Rows from block 5 of a small self-supervised image encoder, named by matrix and row number. Rows with one number within an expert belong to one neuron, the router's apart. Each number is 50 + 10 x the weight over its row's rms, rounded and kept within 0 to 99. All counts start at 0. After the name is the row's rms in percent of the matrix's.
After each expert's rows are labels from the 100 images, of 14976, where the router gives the expert most weight on average: "responds to" is what is common among them. Only what is clearly more common there than usual is listed. The data: capsule endoscopy frames (Kvasir-Capsule).
# router: router (model.blocks.5.mlp.router.weight, 64x256), inputs 64-127
# gate: expert gate (model.blocks.5.mlp.gate, 64x128x256), inputs 64-127
# up: expert up (model.blocks.5.mlp.up, 64x128x256), inputs 64-127
# down: expert down (model.blocks.5.mlp.down, 64x256x128, transposed), outputs 64-127

# expert 27
router.27 095:57 45 56 50 60 38 60 43 45 62 54 40 71 51 49 55 44 61 48 48 67 28 42 52 15 40 47 48 56 46 59 59 62 51 51 36 50 50 43 42 67 44 45 42 21 31 50 55 56 42 64 38 57 36 61 59 51 49 62 66 59 39 42 57
gate.0 070:62 50 38 38 38 46 56 36 41 56 42 45 52 39 48 59 35 59 53 49 53 57 52 55 42 49 42 48 58 48 36 58 76 48 59 42 62 51 39 50 52 43 55 45 19 56 44 59 53 44 75 70 67 40 41 26 37 46 49 49 57 43 52 44
up.0 069:74 58 49 44 66 27 52 42 73 50 53 37 55 38 45 55 58 39 79 62 52 50 62 50 52 45 49 47 54 40 46 54 49 57 50 48 37 61 46 41 51 34 60 51 34 66 35 51 50 45 38 54 41 45 46 61 48 58 39 52 38 51 48 34
down.0 084:54 64 60 69 53 66 63 58 56 50 55 33 59 61 56 55 53 73 52 42 41 46 56 33 56 58 64 60 45 48 44 58 47 56 39 56 40 69 50 56 40 49 46 46 75 60 48 44 57 66 49 74 46 44 55 41 60 62 42 37 43 62 64 51
gate.1 071:51 37 47 59 53 51 42 41 52 56 65 49 42 68 46 44 34 46 40 41 38 35 52 62 34 53 58 36 62 53 29 40 65 54 47 59 63 54 65 50 47 45 31 35 49 43 38 56 57 49 58 38 61 60 32 60 56 61 51 57 32 48 50 55
up.1 074:46 47 65 35 42 43 58 50 43 50 72 36 47 49 58 47 39 40 72 55 51 62 54 47 40 46 50 39 49 43 60 49 53 49 53 41 48 63 62 40 37 55 48 58 63 44 31 43 47 44 58 55 45 42 52 43 64 37 60 86 49 58 62 48
down.1 087:47 58 55 48 58 31 54 43 49 62 47 41 42 73 49 41 45 53 54 39 51 52 48 52 59 41 63 58 67 49 60 41 52 61 50 63 53 31 61 51 32 45 56 49 42 57 36 59 59 65 38 43 59 44 47 54 51 45 39 58 50 55 23 38
responds to: finding: ileocecal valve

# expert 24
router.24 099:40 62 61 42 33 44 59 43 56 39 65 72 80 48 52 47 36 49 46 54 54 29 47 49 28 44 57 50 45 50 51 51 58 38 53 37 52 63 57 44 74 57 43 58 43 41 51 38 62 52 61 52 41 35 44 62 44 49 42 46 43 53 52 49
gate.0 090:46 34 52 30 56 51 59 42 54 52 20 65 48 55 57 52 43 70 52 52 33 47 54 66 40 51 34 54 48 51 45 48 62 58 46 64 43 56 64 41 43 52 64 37 44 51 57 44 60 48 50 58 34 42 57 68 46 54 55 57 43 55 58 47
up.0 090:69 57 52 63 79 55 42 47 71 61 31 35 41 48 47 53 45 66 48 69 54 40 49 42 60 45 42 51 58 60 59 49 34 45 64 57 54 52 68 60 49 59 48 42 43 46 56 48 50 56 43 52 54 51 65 64 57 45 64 53 65 36 45 61
down.0 087:45 43 59 44 41 66 38 54 42 47 55 61 42 31 33 45 54 50 53 53 63 52 64 50 40 71 47 58 45 56 58 61 61 44 67 59 57 69 55 47 51 38 40 57 66 64 34 47 28 44 57 43 60 54 59 44 62 43 39 40 38 34 71 56
gate.1 164:53 41 40 54 50 65 75 38 40 23 41 51 50 46 50 58 48 67 47 80 59 60 71 75 26 49 46 63 30 64 29 51 50 55 45 53 49 44 64 50 42 40 38 33 42 74 53 44 43 51 46 67 52 55 36 52 62 59 35 53 43 40 61 49
up.1 150:53 56 70 76 42 61 49 42 45 52 39 60 49 57 51 41 53 50 46 68 33 31 56 66 21 50 41 61 49 46 40 47 41 68 34 37 48 59 49 45 48 55 57 42 52 48 59 45 37 47 74 48 53 60 34 51 49 67 40 43 48 32 50 42
down.1 142:47 56 47 55 42 18 37 53 53 47 60 55 57 53 45 54 56 52 37 56 38 53 46 46 61 57 44 45 77 38 32 48 35 59 52 44 52 46 46 42 45 65 58 47 44 46 57 34 46 41 47 41 52 38 41 48 21 54 50 59 46 54 50 27
responds to: finding: ileocecal valve

# expert 63
router.63 118:48 42 66 43 50 48 46 55 59 49 60 54 53 36 42 45 50 52 58 54 40 42 34 54 35 66 39 56 52 45 56 39 73 58 35 51 59 25 50 51 60 39 49 51 41 42 39 29 59 54 32 59 37 47 24 51 52 47 42 63 49 62 60 55
gate.0 047:39 47 34 52 55 39 62 60 47 46 46 45 52 53 49 41 48 55 58 46 43 33 45 51 59 54 68 37 63 37 30 56 44 46 51 51 49 39 51 24 51 54 58 52 49 39 65 37 52 47 44 54 54 70 54 73 67 58 62 52 47 51 61 52
up.0 050:59 35 66 52 38 51 50 50 54 40 52 47 45 45 43 45 40 44 64 64 55 46 72 28 50 50 38 61 60 47 64 51 53 39 39 59 64 39 55 28 44 53 50 34 61 54 42 59 63 40 47 37 54 52 43 44 51 73 49 33 67 54 42 57
down.0 073:55 39 62 39 44 30 54 40 42 45 39 48 62 68 60 45 29 55 60 49 53 53 35 57 48 52 39 44 52 47 43 62 42 46 40 53 46 44 29 58 50 46 45 59 35 52 56 38 56 32 56 48 66 32 63 49 47 61 75 57 49 60 43 54
gate.1 058:34 42 50 50 52 57 57 52 40 57 48 42 27 49 43 54 55 50 53 35 47 58 37 50 62 51 33 45 59 52 43 36 38 57 43 49 49 53 36 39 50 35 62 59 56 74 57 44 43 35 63 60 50 29 46 42 24 37 56 51 41 41 49 42
up.1 052:53 58 53 54 57 58 58 48 62 60 54 40 50 40 35 43 33 43 52 57 50 47 40 40 40 40 57 53 44 46 53 52 45 56 33 42 51 53 71 32 56 28 50 57 39 51 49 42 63 59 59 41 35 47 50 68 65 54 41 69 43 61 42 42
down.1 076:47 41 36 44 51 42 55 50 60 53 33 42 49 58 45 46 43 34 59 50 45 42 46 49 51 58 52 51 73 58 47 44 65 73 34 43 48 37 35 46 56 58 61 68 44 55 64 35 47 55 64 27 33 54 56 50 48 42 56 49 26 49 35 48
responds to: finding: ileocecal valve

# expert 43
router.43 101:58 36 58 48 46 44 44 43 64 68 64 48 53 51 36 55 39 56 35 49 52 29 45 43 37 55 51 47 58 39 60 44 49 40 23 54 60 44 65 44 66 52 56 52 54 49 52 67 59 55 62 46 39 39 50 63 58 39 77 46 39 43 48 52
gate.0 059:51 43 63 49 50 47 47 49 48 25 58 61 58 34 42 45 55 42 51 46 38 54 66 45 36 56 52 71 55 44 46 51 58 41 47 47 43 59 53 27 43 63 50 42 60 47 38 38 49 54 50 69 54 46 57 47 38 51 43 42 53 45 46 51
up.0 055:50 50 33 55 47 57 53 58 45 57 56 49 53 52 55 56 38 36 27 37 46 46 28 37 60 43 65 46 43 53 39 49 63 76 48 55 65 50 63 68 54 37 42 75 55 46 51 46 55 38 64 41 30 48 72 60 54 51 52 47 58 51 64 59
down.0 066:61 43 71 25 46 22 46 40 54 62 48 43 29 41 54 51 56 62 55 39 62 44 48 51 24 54 37 78 63 32 48 51 38 45 48 49 36 49 59 44 46 51 39 42 60 33 48 64 52 61 57 37 55 49 51 55 55 42 56 22 65 47 42 49
gate.1 135:40 40 46 51 60 49 75 34 56 42 38 50 54 65 50 51 43 34 64 33 52 50 53 39 29 48 43 46 49 47 53 40 38 53 51 47 50 34 39 59 42 57 48 52 42 66 45 48 53 47 50 64 29 53 52 34 56 61 37 53 41 63 52 47
up.1 096:49 54 60 31 47 39 19 73 43 53 66 44 46 38 51 44 41 43 50 65 45 56 62 61 69 50 53 49 49 51 29 33 34 51 49 48 63 59 39 26 50 42 55 57 52 40 60 54 56 53 42 46 48 34 49 59 42 54 48 57 54 25 43 58
down.1 102:58 58 46 39 59 32 43 66 54 43 55 36 50 49 54 47 61 47 46 61 50 48 49 49 38 47 40 52 42 37 50 53 50 37 56 54 36 53 58 65 51 48 43 55 50 68 57 42 53 47 63 15 53 51 45 34 60 68 53 34 47 44 42 55
responds to: finding: ileocecal valve

# expert 29
router.29 224:60 56 50 50 57 41 34 61 34 51 45 52 40 33 45 27 47 50 56 61 50 66 44 51 51 47 44 55 50 52 56 51 57 62 50 61 56 40 57 55 59 42 55 62 70 42 47 55 38 50 20 57 52 54 39 63 45 49 51 33 51 66 55 50
gate.0 039:57 51 60 42 58 53 37 60 55 61 44 42 56 52 55 36 37 48 43 31 48 39 69 56 36 48 39 36 50 42 58 68 31 60 64 48 41 65 39 61 50 47 50 61 50 46 59 47 50 32 37 54 48 56 52 40 49 54 47 36 53 46 58 33
up.0 036:49 38 48 40 33 57 66 53 41 49 35 37 38 37 53 55 73 42 72 64 61 63 38 54 65 52 44 71 55 40 40 50 14 63 30 48 47 39 45 45 48 33 53 50 40 72 43 39 42 41 47 46 32 42 49 46 43 37 43 51 38 42 52 55
down.0 046:44 62 69 54 43 33 46 68 68 48 43 59 60 53 56 40 57 52 45 63 52 43 43 56 62 66 47 51 64 64 43 46 49 74 40 47 33 40 41 53 48 65 38 51 55 54 55 57 53 48 80 57 52 42 46 53 43 49 60 45 38 75 61 48
gate.1 072:53 51 56 44 72 23 41 61 53 67 76 57 44 47 52 50 36 53 49 41 57 44 22 45 69 51 52 37 42 58 57 63 57 44 45 40 59 62 76 58 64 53 47 49 75 42 54 55 52 44 31 36 51 42 61 59 43 43 51 59 41 65 40 42
up.1 072:43 42 49 51 56 31 51 46 50 38 55 48 53 58 53 62 43 61 48 50 65 72 28 40 81 50 82 30 32 63 54 61 43 43 45 45 59 39 64 50 47 48 53 52 62 40 48 68 54 43 45 36 53 43 57 60 45 37 37 58 35 80 47 61
down.1 078:45 55 49 49 69 33 48 75 43 42 46 53 52 55 53 50 44 55 37 50 46 64 48 48 65 38 53 41 59 62 68 44 39 24 53 45 43 46 46 58 53 52 55 42 40 50 51 56 41 45 65 41 46 44 63 38 65 59 34 42 49 42 50 61
responds to: finding: ileocecal valve

# expert 4
router.4 141:65 56 61 45 44 49 42 43 54 74 66 56 70 53 39 49 30 69 44 58 42 21 39 65 48 66 35 29 64 51 38 42 61 44 52 38 46 52 67 52 52 41 50 66 46 39 53 36 54 52 41 52 61 52 41 46 41 35 50 45 41 33 42 62
gate.0 083:54 56 37 39 37 18 71 50 45 56 61 37 52 34 47 58 68 45 59 51 59 67 41 39 48 64 50 64 50 46 66 38 45 64 47 57 47 55 39 47 61 59 48 58 56 65 51 48 40 61 42 60 45 40 57 71 43 57 53 30 56 63 63 47
up.0 086:43 55 43 39 37 37 61 45 47 45 56 46 56 28 57 39 67 35 72 65 58 66 39 48 46 48 54 77 46 45 59 50 43 56 49 50 45 55 47 43 37 71 44 48 53 59 43 45 40 56 50 46 52 37 57 60 39 49 39 46 55 68 53 45
down.0 093:58 59 49 61 41 60 46 48 53 42 44 65 36 39 29 45 55 44 37 46 45 59 51 42 43 42 47 65 52 52 61 44 61 38 47 50 54 46 70 36 61 42 32 48 60 63 50 60 45 39 52 66 49 58 44 48 55 37 44 57 40 52 53 49
gate.1 120:53 48 35 30 36 91 59 42 50 50 38 45 44 63 57 60 56 47 53 55 55 64 70 49 26 57 46 82 44 52 53 53 54 51 33 47 53 40 51 43 42 48 45 45 44 57 49 50 62 56 52 62 46 37 46 32 49 57 64 39 48 49 48 53
up.1 122:53 35 30 51 52 47 69 25 48 58 70 52 44 46 44 58 36 51 58 48 57 43 60 53 44 54 49 73 41 45 59 69 59 61 53 43 53 35 39 56 44 45 44 44 41 67 35 51 57 43 43 69 51 54 48 39 46 58 60 58 54 48 49 62
down.1 111:48 55 53 45 38 59 39 51 36 43 52 62 60 54 52 39 62 33 58 56 50 60 50 75 71 50 45 65 39 54 38 38 52 57 51 40 31 59 44 43 45 43 59 54 57 54 50 76 58 45 48 60 53 56 42 47 46 42 58 38 62 36 77 45
responds to: finding: reduced mucosal view