Weights of a small self-supervised image encoder: 32-pixel images, batches of 128.
Rows from block 5 of a small self-supervised image encoder, named by matrix and row number. Rows with one number within an expert belong to one neuron, the router's apart. Each number is 128 + 24 x the weight over its row's rms, rounded and kept within 0 to 255. All counts start at 0. Numbers have three digits each. After the name is the row's rms in percent of the matrix's.
After each expert's rows are labels from the 100 images, of 14976, where the router gives the expert most weight on average: "responds to" is what is common among them. Only what is clearly more common there than usual is listed. The data: capsule endoscopy frames (Kvasir-Capsule).
# router: router (model.blocks.5.mlp.router.weight, 64x256), inputs 128-191
# gate: expert gate (model.blocks.5.mlp.gate, 64x128x256), inputs 128-191
# up: expert up (model.blocks.5.mlp.up, 64x128x256), inputs 128-191
# down: expert down (model.blocks.5.mlp.down, 64x256x128, transposed), outputs 128-191

# expert 4
router.4 141:138137101123107149116142159147129161115134142126107117118135182131112139147136131148119072121184089133133125122132121142098160173103104152121090106117174113098160121152134161141115085129125095
gate.0 083:124095136139112099102137114102140107135100106147091142133101108127119134141090140218080120127100128137065126149129092104128129124152142114132127138130129131131133133093121123087147130134128185
up.0 086:111125147124161094153094106082181089077112134146148148118132122144145135136103123178131125139095159147058105127113121149118122127168155128112128152131128168170139130111098116060149160117127160
down.0 093:135220133134128135134121137140125118152142132111118095074130065122116127136117212107151164082099098112105136118106165121110160131103130148140124100118118117101146087134120145144135103150151111
gate.1 120:116129139118107108117103127131177109112112116116131094133117170131130129103109121137095180107165095131145120128059101144124130148124161157116116136117112087153128106118161117093134112148166156
up.1 122:145113125135152126117132088126150140101140141121122128153137166103154113144108107083139142085070143095173119098044166103113105143140158138131113165119087130154124123143142118127117138150153163
down.1 111:132190108120130146153143143120120151133131122129116133134100116120113137162119138150114148139153137086105132148101097132108153104105126179079140112135110130140113122137170150173143098145145160
gate.2 094:086156155139115143123134171142147110136115107136160108084101094138152130117142123117119131174128129107129143126129142124102097088143122112133144119098158167137124150120142117067177109089114079
up.2 097:179118112123151120138114093149106146116135158097138144145144169105075117142111102127117129084159138148142131121139095133148162158122121114121095167145081102091132123139119137149085123157151150
down.2 112:146145102135134074115110108129143112095111086108133132110115169150147144138156163118102138141108129118116130119142134127092115113168079176124131134159121107122092173124116110166163157127139144
gate.3 126:136151168098142110130115140123150095079119136100143123131119104121114129131099144132078106176202134140162115121150123144112160105142125124111138112146156149146090132113116105137155166117126113
up.3 114:125125155146133142135170125134096113139135119125098162117083124081076111131139124120058114109109098116163099130058072111152147114162124134116130133129104105144099140118122113132107107141129144
down.3 114:127083146121147146138121141100146123164138139144109173149127124119104099067124130100109114109131124152146107145121175142114111137119149089119139129112110085164119172133148153122129142081107106
responds to: finding: reduced mucosal view

# expert 29
router.29 224:114115105070133117130106156147102130152130136130123140115148055098173106133128124133182145140106161113106115180151079111151132143143117114179115141124127103131117129138092117118150108180121126
gate.0 039:137110135111152169150177117117111156121146143119114131090146104151148139163107125170118140131114130144136182108107118112117155155162153113158126182141119092081151116117092105133106096116129110
up.0 036:125110148139148101115098138148137111163128136127143111145114204140090096126120117094128141128097100121113089166165136136098111119129155115098156125113102128174138107114158156131103122148113075
down.0 046:113171131107112136164098162145135115137145100131142087131125120089127173150126163111100139160136156142131123116153118127136107137130106109123136136120144141106124180165167139172079129144122138
gate.1 072:131128155153120168104127095140129143151145122147114158104128114119131137182118137153116085139109155140111114137134125137157154139141128114122106171153154136081135149131112120098121141124110108
up.1 072:145131139142138126098091108157134091150105118129131123155113109095115106101101137074137121147109125130113095173156135139164151113135097125109122145132096149164094142122145121101142170152116129
down.1 078:120063145149111126148105170163139118129143079125127128113130135133122103158133089160152053151142151156133132139113163132132189116147113094121106112116131118171141134156137129099118151127102151
gate.2 041:129115131141106117120133142097130137178122130147130096164109191161116133104085129078120118120116119141140145159167111122152128111148143141104142168123108167152124140129138098121140110124127125
up.2 039:155111134175150120110101141131133120134158123071134136139104161140132080126112110088130114122119141117132096174111135113111107110108158128115121141119129113154108136139144155130136152129127120
down.2 048:150083139123147132104134102150112149095112117137139109121117143133132131120115156147121108104121139129126101125146142139157138143154100109157101134132105112213146142135096134125101145156149133
gate.3 058:157107102135149095138155135166082158114122167077102117129110131075133110106177129106111126082130101089140166161124153146132121147118148147147116099143132156126121104136170183147144087170142091
up.3 057:087143160122100179137120124097171124151130130138146109102130145144088139158107116155077128156125125140126095092107129089127148116134118138100129162133180094087162139122096098112122131086123113
down.3 068:134039133130103150183165166131133137119130113130105110138115078117146126107126107148175100126113156063108110114153095133121171151128203156121090126119106147155134092147101102122146144120137148
responds to: finding: ileocecal valve

# expert 27
router.27 095:100115137119094154108161125096090183161160112107131101144108149161155148107191156148125083150128105136106128089109117135141103143130096126107117106153162116101129125131107119142113165094119143
gate.0 070:136110119107130107119121142106132089123133130142070118114182131129090111141120175095089135129157127088130109085169139095121137150157134101111132105103099112103125132138137119095091120144140144
up.0 069:153133092115077115109149126212123115170125142128115124105126120103149146162096122128160102140100167120142139153108136139128102070135129141098142124166135145137162116167141109131156123146136112
down.0 084:136163101157157114124099136133089094147115116118117097146095112140135101130136132120132150129112109111126116136149132100144115170119147103093146119130126192124112110110103180119079137161125185
gate.1 071:133133092122077135134131135112102132083158077137150097148123036163149124141117129094134185174134127136166151139139155119142134120130111099169141109118134110144116162135112133114127108148148109
up.1 074:106133123121126146143129132125112101210142154129158143115088101102144141146094111127148129105114111091157140152153135129142120145142116127092135100152128152134136166119103107091131154123113136
down.1 087:124156118114124167169138104104131117173133124082107144127143141176119116108128121175144113190136138147159118118110168128094209150121120140082135136122137132132120123098110137102171102131088126
gate.2 061:139170130164107165140111121155152113135125129119140135098123106118131114182120143096123124111106099099128127144103108135125160144139139131155166116150126136098149114117120138167116156107104142
up.2 066:085163126156136109110101134090112128154138118156098127171155119118110111142176166108126141135135107159189121117120106141145123091144108168117103122128133119162157097110141104185098141122129111
down.2 081:095120135108118116129171108123118125126170093107105138146158157095125164125118128148100120151091135195120110171130113163112143106113122138144115129138104130108128108123138129133139117124103157
gate.3 337:152116116132142148131146119109105127108097160085125084115120087077109117108134153069086107109136139122153177112146097154158122122114158091103127164103117117118097125129163168172152165099087111
up.3 311:156120119139141125137148118094112131085088175087110092114123096077099106126138148079086105125140141116151185125122098149167112126128168109093121143107123113121120112128147155154155163111102109
down.3 301:118108129059145125115107084148129136123139142082139099135117164138104170139137157133150141121132092177141084137181165094152148139133131169147078166133150102129119156126166122055106111116149115
responds to: finding: ileocecal valve

# expert 63
router.63 118:100132150111121172148118151160105162142118096114139141104135121135106145144139163119147131112122083178140111134140117127133084129112133119160128121089175094126160120121104094155088115159146144
gate.0 047:113097098133099137137087131145114127134113181093110132103109194101119123151140151105123140160091181143169129129130133115143143138077157103152159099153119103122152134150143082137137127109154144
up.0 050:157108130140127170148126138095136138118105133098113131108144107106149155144124155162104091118091097112144097170121152106122158105127144140118089088137100108147112154119142141132122136125111121
down.0 073:094115136096097074124099100114092120111136116127126139120186103128142140129086153156153133108112097176165146158110103055108121182162124176154133141126160089120120154082135157166168153107083139
gate.1 058:130118102154140155152094124144164085142137158092103147125118148148116104128108115094116137124122152100076168137146134125157126103129135101129120103127138111130102148137173138177114074148130145
up.1 052:139131112156098147131098147122080165122147167115100128108141101132097140102154113150110118125114142098089111195095123099125135086119157121120148087086155135105137124119130125166122106113157113
down.1 076:155193116131117162129064119153145120127163151152097147119144113128112128105134127137074099094135171162114139161149153119114127117104126075175141128121115144137109125088108123064130112123162136
gate.2 061:156132132144125110130130111090120142146118176140155120120093105153138089143114118105127133125133162167140083226117118153120142139121162132158114087135152115137109121126146076135133108134138116
up.2 059:103091154169105141157159119129139114122183163141144172107124082121154129164101117130115110125103109135095164119146127151112112111141098074134143105131100110112120127127122109154137111156143128
down.2 079:130093166132165125133121157097135109112135094130116136137130088136139105138120110122098192118141124149169138112151146153157145107093111149118153121094102117089131108136132121113094092117144102
gate.3 056:123079081125126107122100110131162116155159132129162122125151139135143105129117143125157112108141134115155135115128128162085128136145141134120143128127148228120092138154179138125126178120126115
up.3 055:127090164079127120114092069146106111132156143144127142133141143122119108120148126180143146122099081163156120090086137123167131121097173142126161168117132124151136160118132128101140124172131142
down.3 077:101098143087127083109110131129155125097085122157160110153125135127122078119107138110092136094120137133128115152139076101128135135154125116110105113120133153150134115101132137120135129136112146
responds to: finding: ileocecal valve

# expert 24
router.24 099:156152177126121127134172067094139176133151115124097115148110117149153152173167136146125084105117072144081077102105124144185124122126078124131134140140106079086136141116124126099131160135139155
gate.0 090:134105165146129112101167131120185177116151161132123146123143136124110124150159118135131107119113108105189115139114089138103121166149141134141138156138113114192174157133153126080108064154129121
up.0 090:117167162099132114171110118109132149217148177182126129111107153117133142169145090112132137097125149151118110161137189115145137112159117136135133147138120124155141119102120110088115116137104113
down.0 087:171108158123155077121107141099145176133174169149118108128157123121114109167136081132135119099092101128131119143099139104122131116127114122132192113113120120143131140114099085156102108148145146
gate.1 164:125118128121142088089148155112152153085141128118135147122118113113119095138140128095142154095165123119167110098094129117108113135127169159133153151099135149197132125147135128071118097130133167
up.1 150:125125116124118151127091124120106125115117153144141113123132107132162148075179138107163144118137116119126118048143154154112118122132171139093122117132130155182154123137148114117144129071135109
down.1 142:137180125130070120115090138148151150132080126154119122139103114143100150193122080150074118118182139113138134117182140110136158115129130132091097121128120182104136097130149127122110114142109146
gate.2 161:172146132122144124126115153150133141114154089108121100135123117120174128119106109096148098166146160111148142102151157102110137128137107132141119155114114134121130144115133093152101115179116143
up.2 110:082103118151120104140170075089117122125120150167108175105129096113093137113167133125131141120092133126096119147139106127140141124132175126158109127123098138141169100148127136103153156108143106
down.2 089:104122119146110092140142136103121139125138129101148096108134121142133101136105164197147120084108129126109125078100116114163091129167105093131147135140116150143137102106124116079116106131162174
gate.3 083:131149115123103159125128141108098093094130066139144077121084115162112171109163141112115070093142138112087121120151168126143104118158109101166128118109137119113118066134162120094137125109095164
up.3 082:125172101157130122172170122121178099093134124105113107124154059099125118121110150105117110171140126133146138140132134128133139119122110118124108154116172149101074106123104106085148123134106095
down.3 089:149129132165159135141138177125170110131167104149132158125132122132142153117114132100096114121116114109105117085167147126115175175168126103150163153136158110147140106123143154133174149112091108
responds to: finding: ileocecal valve

# expert 43
router.43 101:112153082125101104090147130141105171171130123134095146144141158131103111132154155165143097073110141109141098117127087137181113132102081135083150118109142088079125123121077125130122094130141116
gate.0 059:154090103113117160079133118166135136098140189150147148120129122158130132130131121123149137165165139126128149089102136168144093137154131133144132108122179169169087124121115151104116147129128126
up.0 055:121139133094121129160127099081094127171118156110137123121119189124104107138154126115097133149075088115145096137104119116130106147118115164135142149129130118105151144134098162181151118153125127
down.0 066:100050101119086159120136148122127137129054131149152134144186134171146161142110106114116142121100134118112119153117115133102116107139096130096104097105144136125128083090115129133149098164115123
gate.1 135:109149155122135106122140109143139120131127134110143086127129122109135120120176091200116115124115129112127148094103121136125118098112109140127121128127128150157107146142138122117119160114168137
up.1 096:121127088163105140118145159095094135136115116140106164143122146145112140132110158063122123131108149119099122173186107121127136123150178119125113133115127107107134114147139169143131130136081149
down.1 102:124139107142147127149202181082123124175116106110129112134132105151110153141162087145143173138110149112105140131109142102131136109099178158162118136131128194133096102152141155108155084124124104
gate.2 175:126113138164150138126119145108148108108121151138143083112103150163133142053114133051172117127183139142118144098160128128107147118124114127131133113132130179154142117125130154117114147075134148
up.2 187:124117127148154142115091145088149102121119140139143077118104138138141153073088114057171121154176122149123158101120145132115153115132104102129137093137143176160127111140102136123130154081123156
down.2 163:115193103115159118129098121147124111056130148159117184117139171119144092149124137103103135140107102164134127104142142177098095119140160095131137160102135129122152116139116126110127141139134151
gate.3 056:133107151095131154120118108151173156143132143091141133114127138122123130140150140157122121092081127105125113108099129139156158094112142146092140079128106080122120125101100111138115157134112145
up.3 049:097119099158132139149109137140118207128172113140129122181097154121111144115111149167119123145198145130125112151168132171120159130093114075133105133102116124163100140076140107120103133069158120
down.3 060:120140097131114144220089114096090112100139093093124111132130082128098142131176122146114158116169103148119159093123123157105128097153146120134146084150156118129112106108111145184161113162069140
responds to: finding: ileocecal valve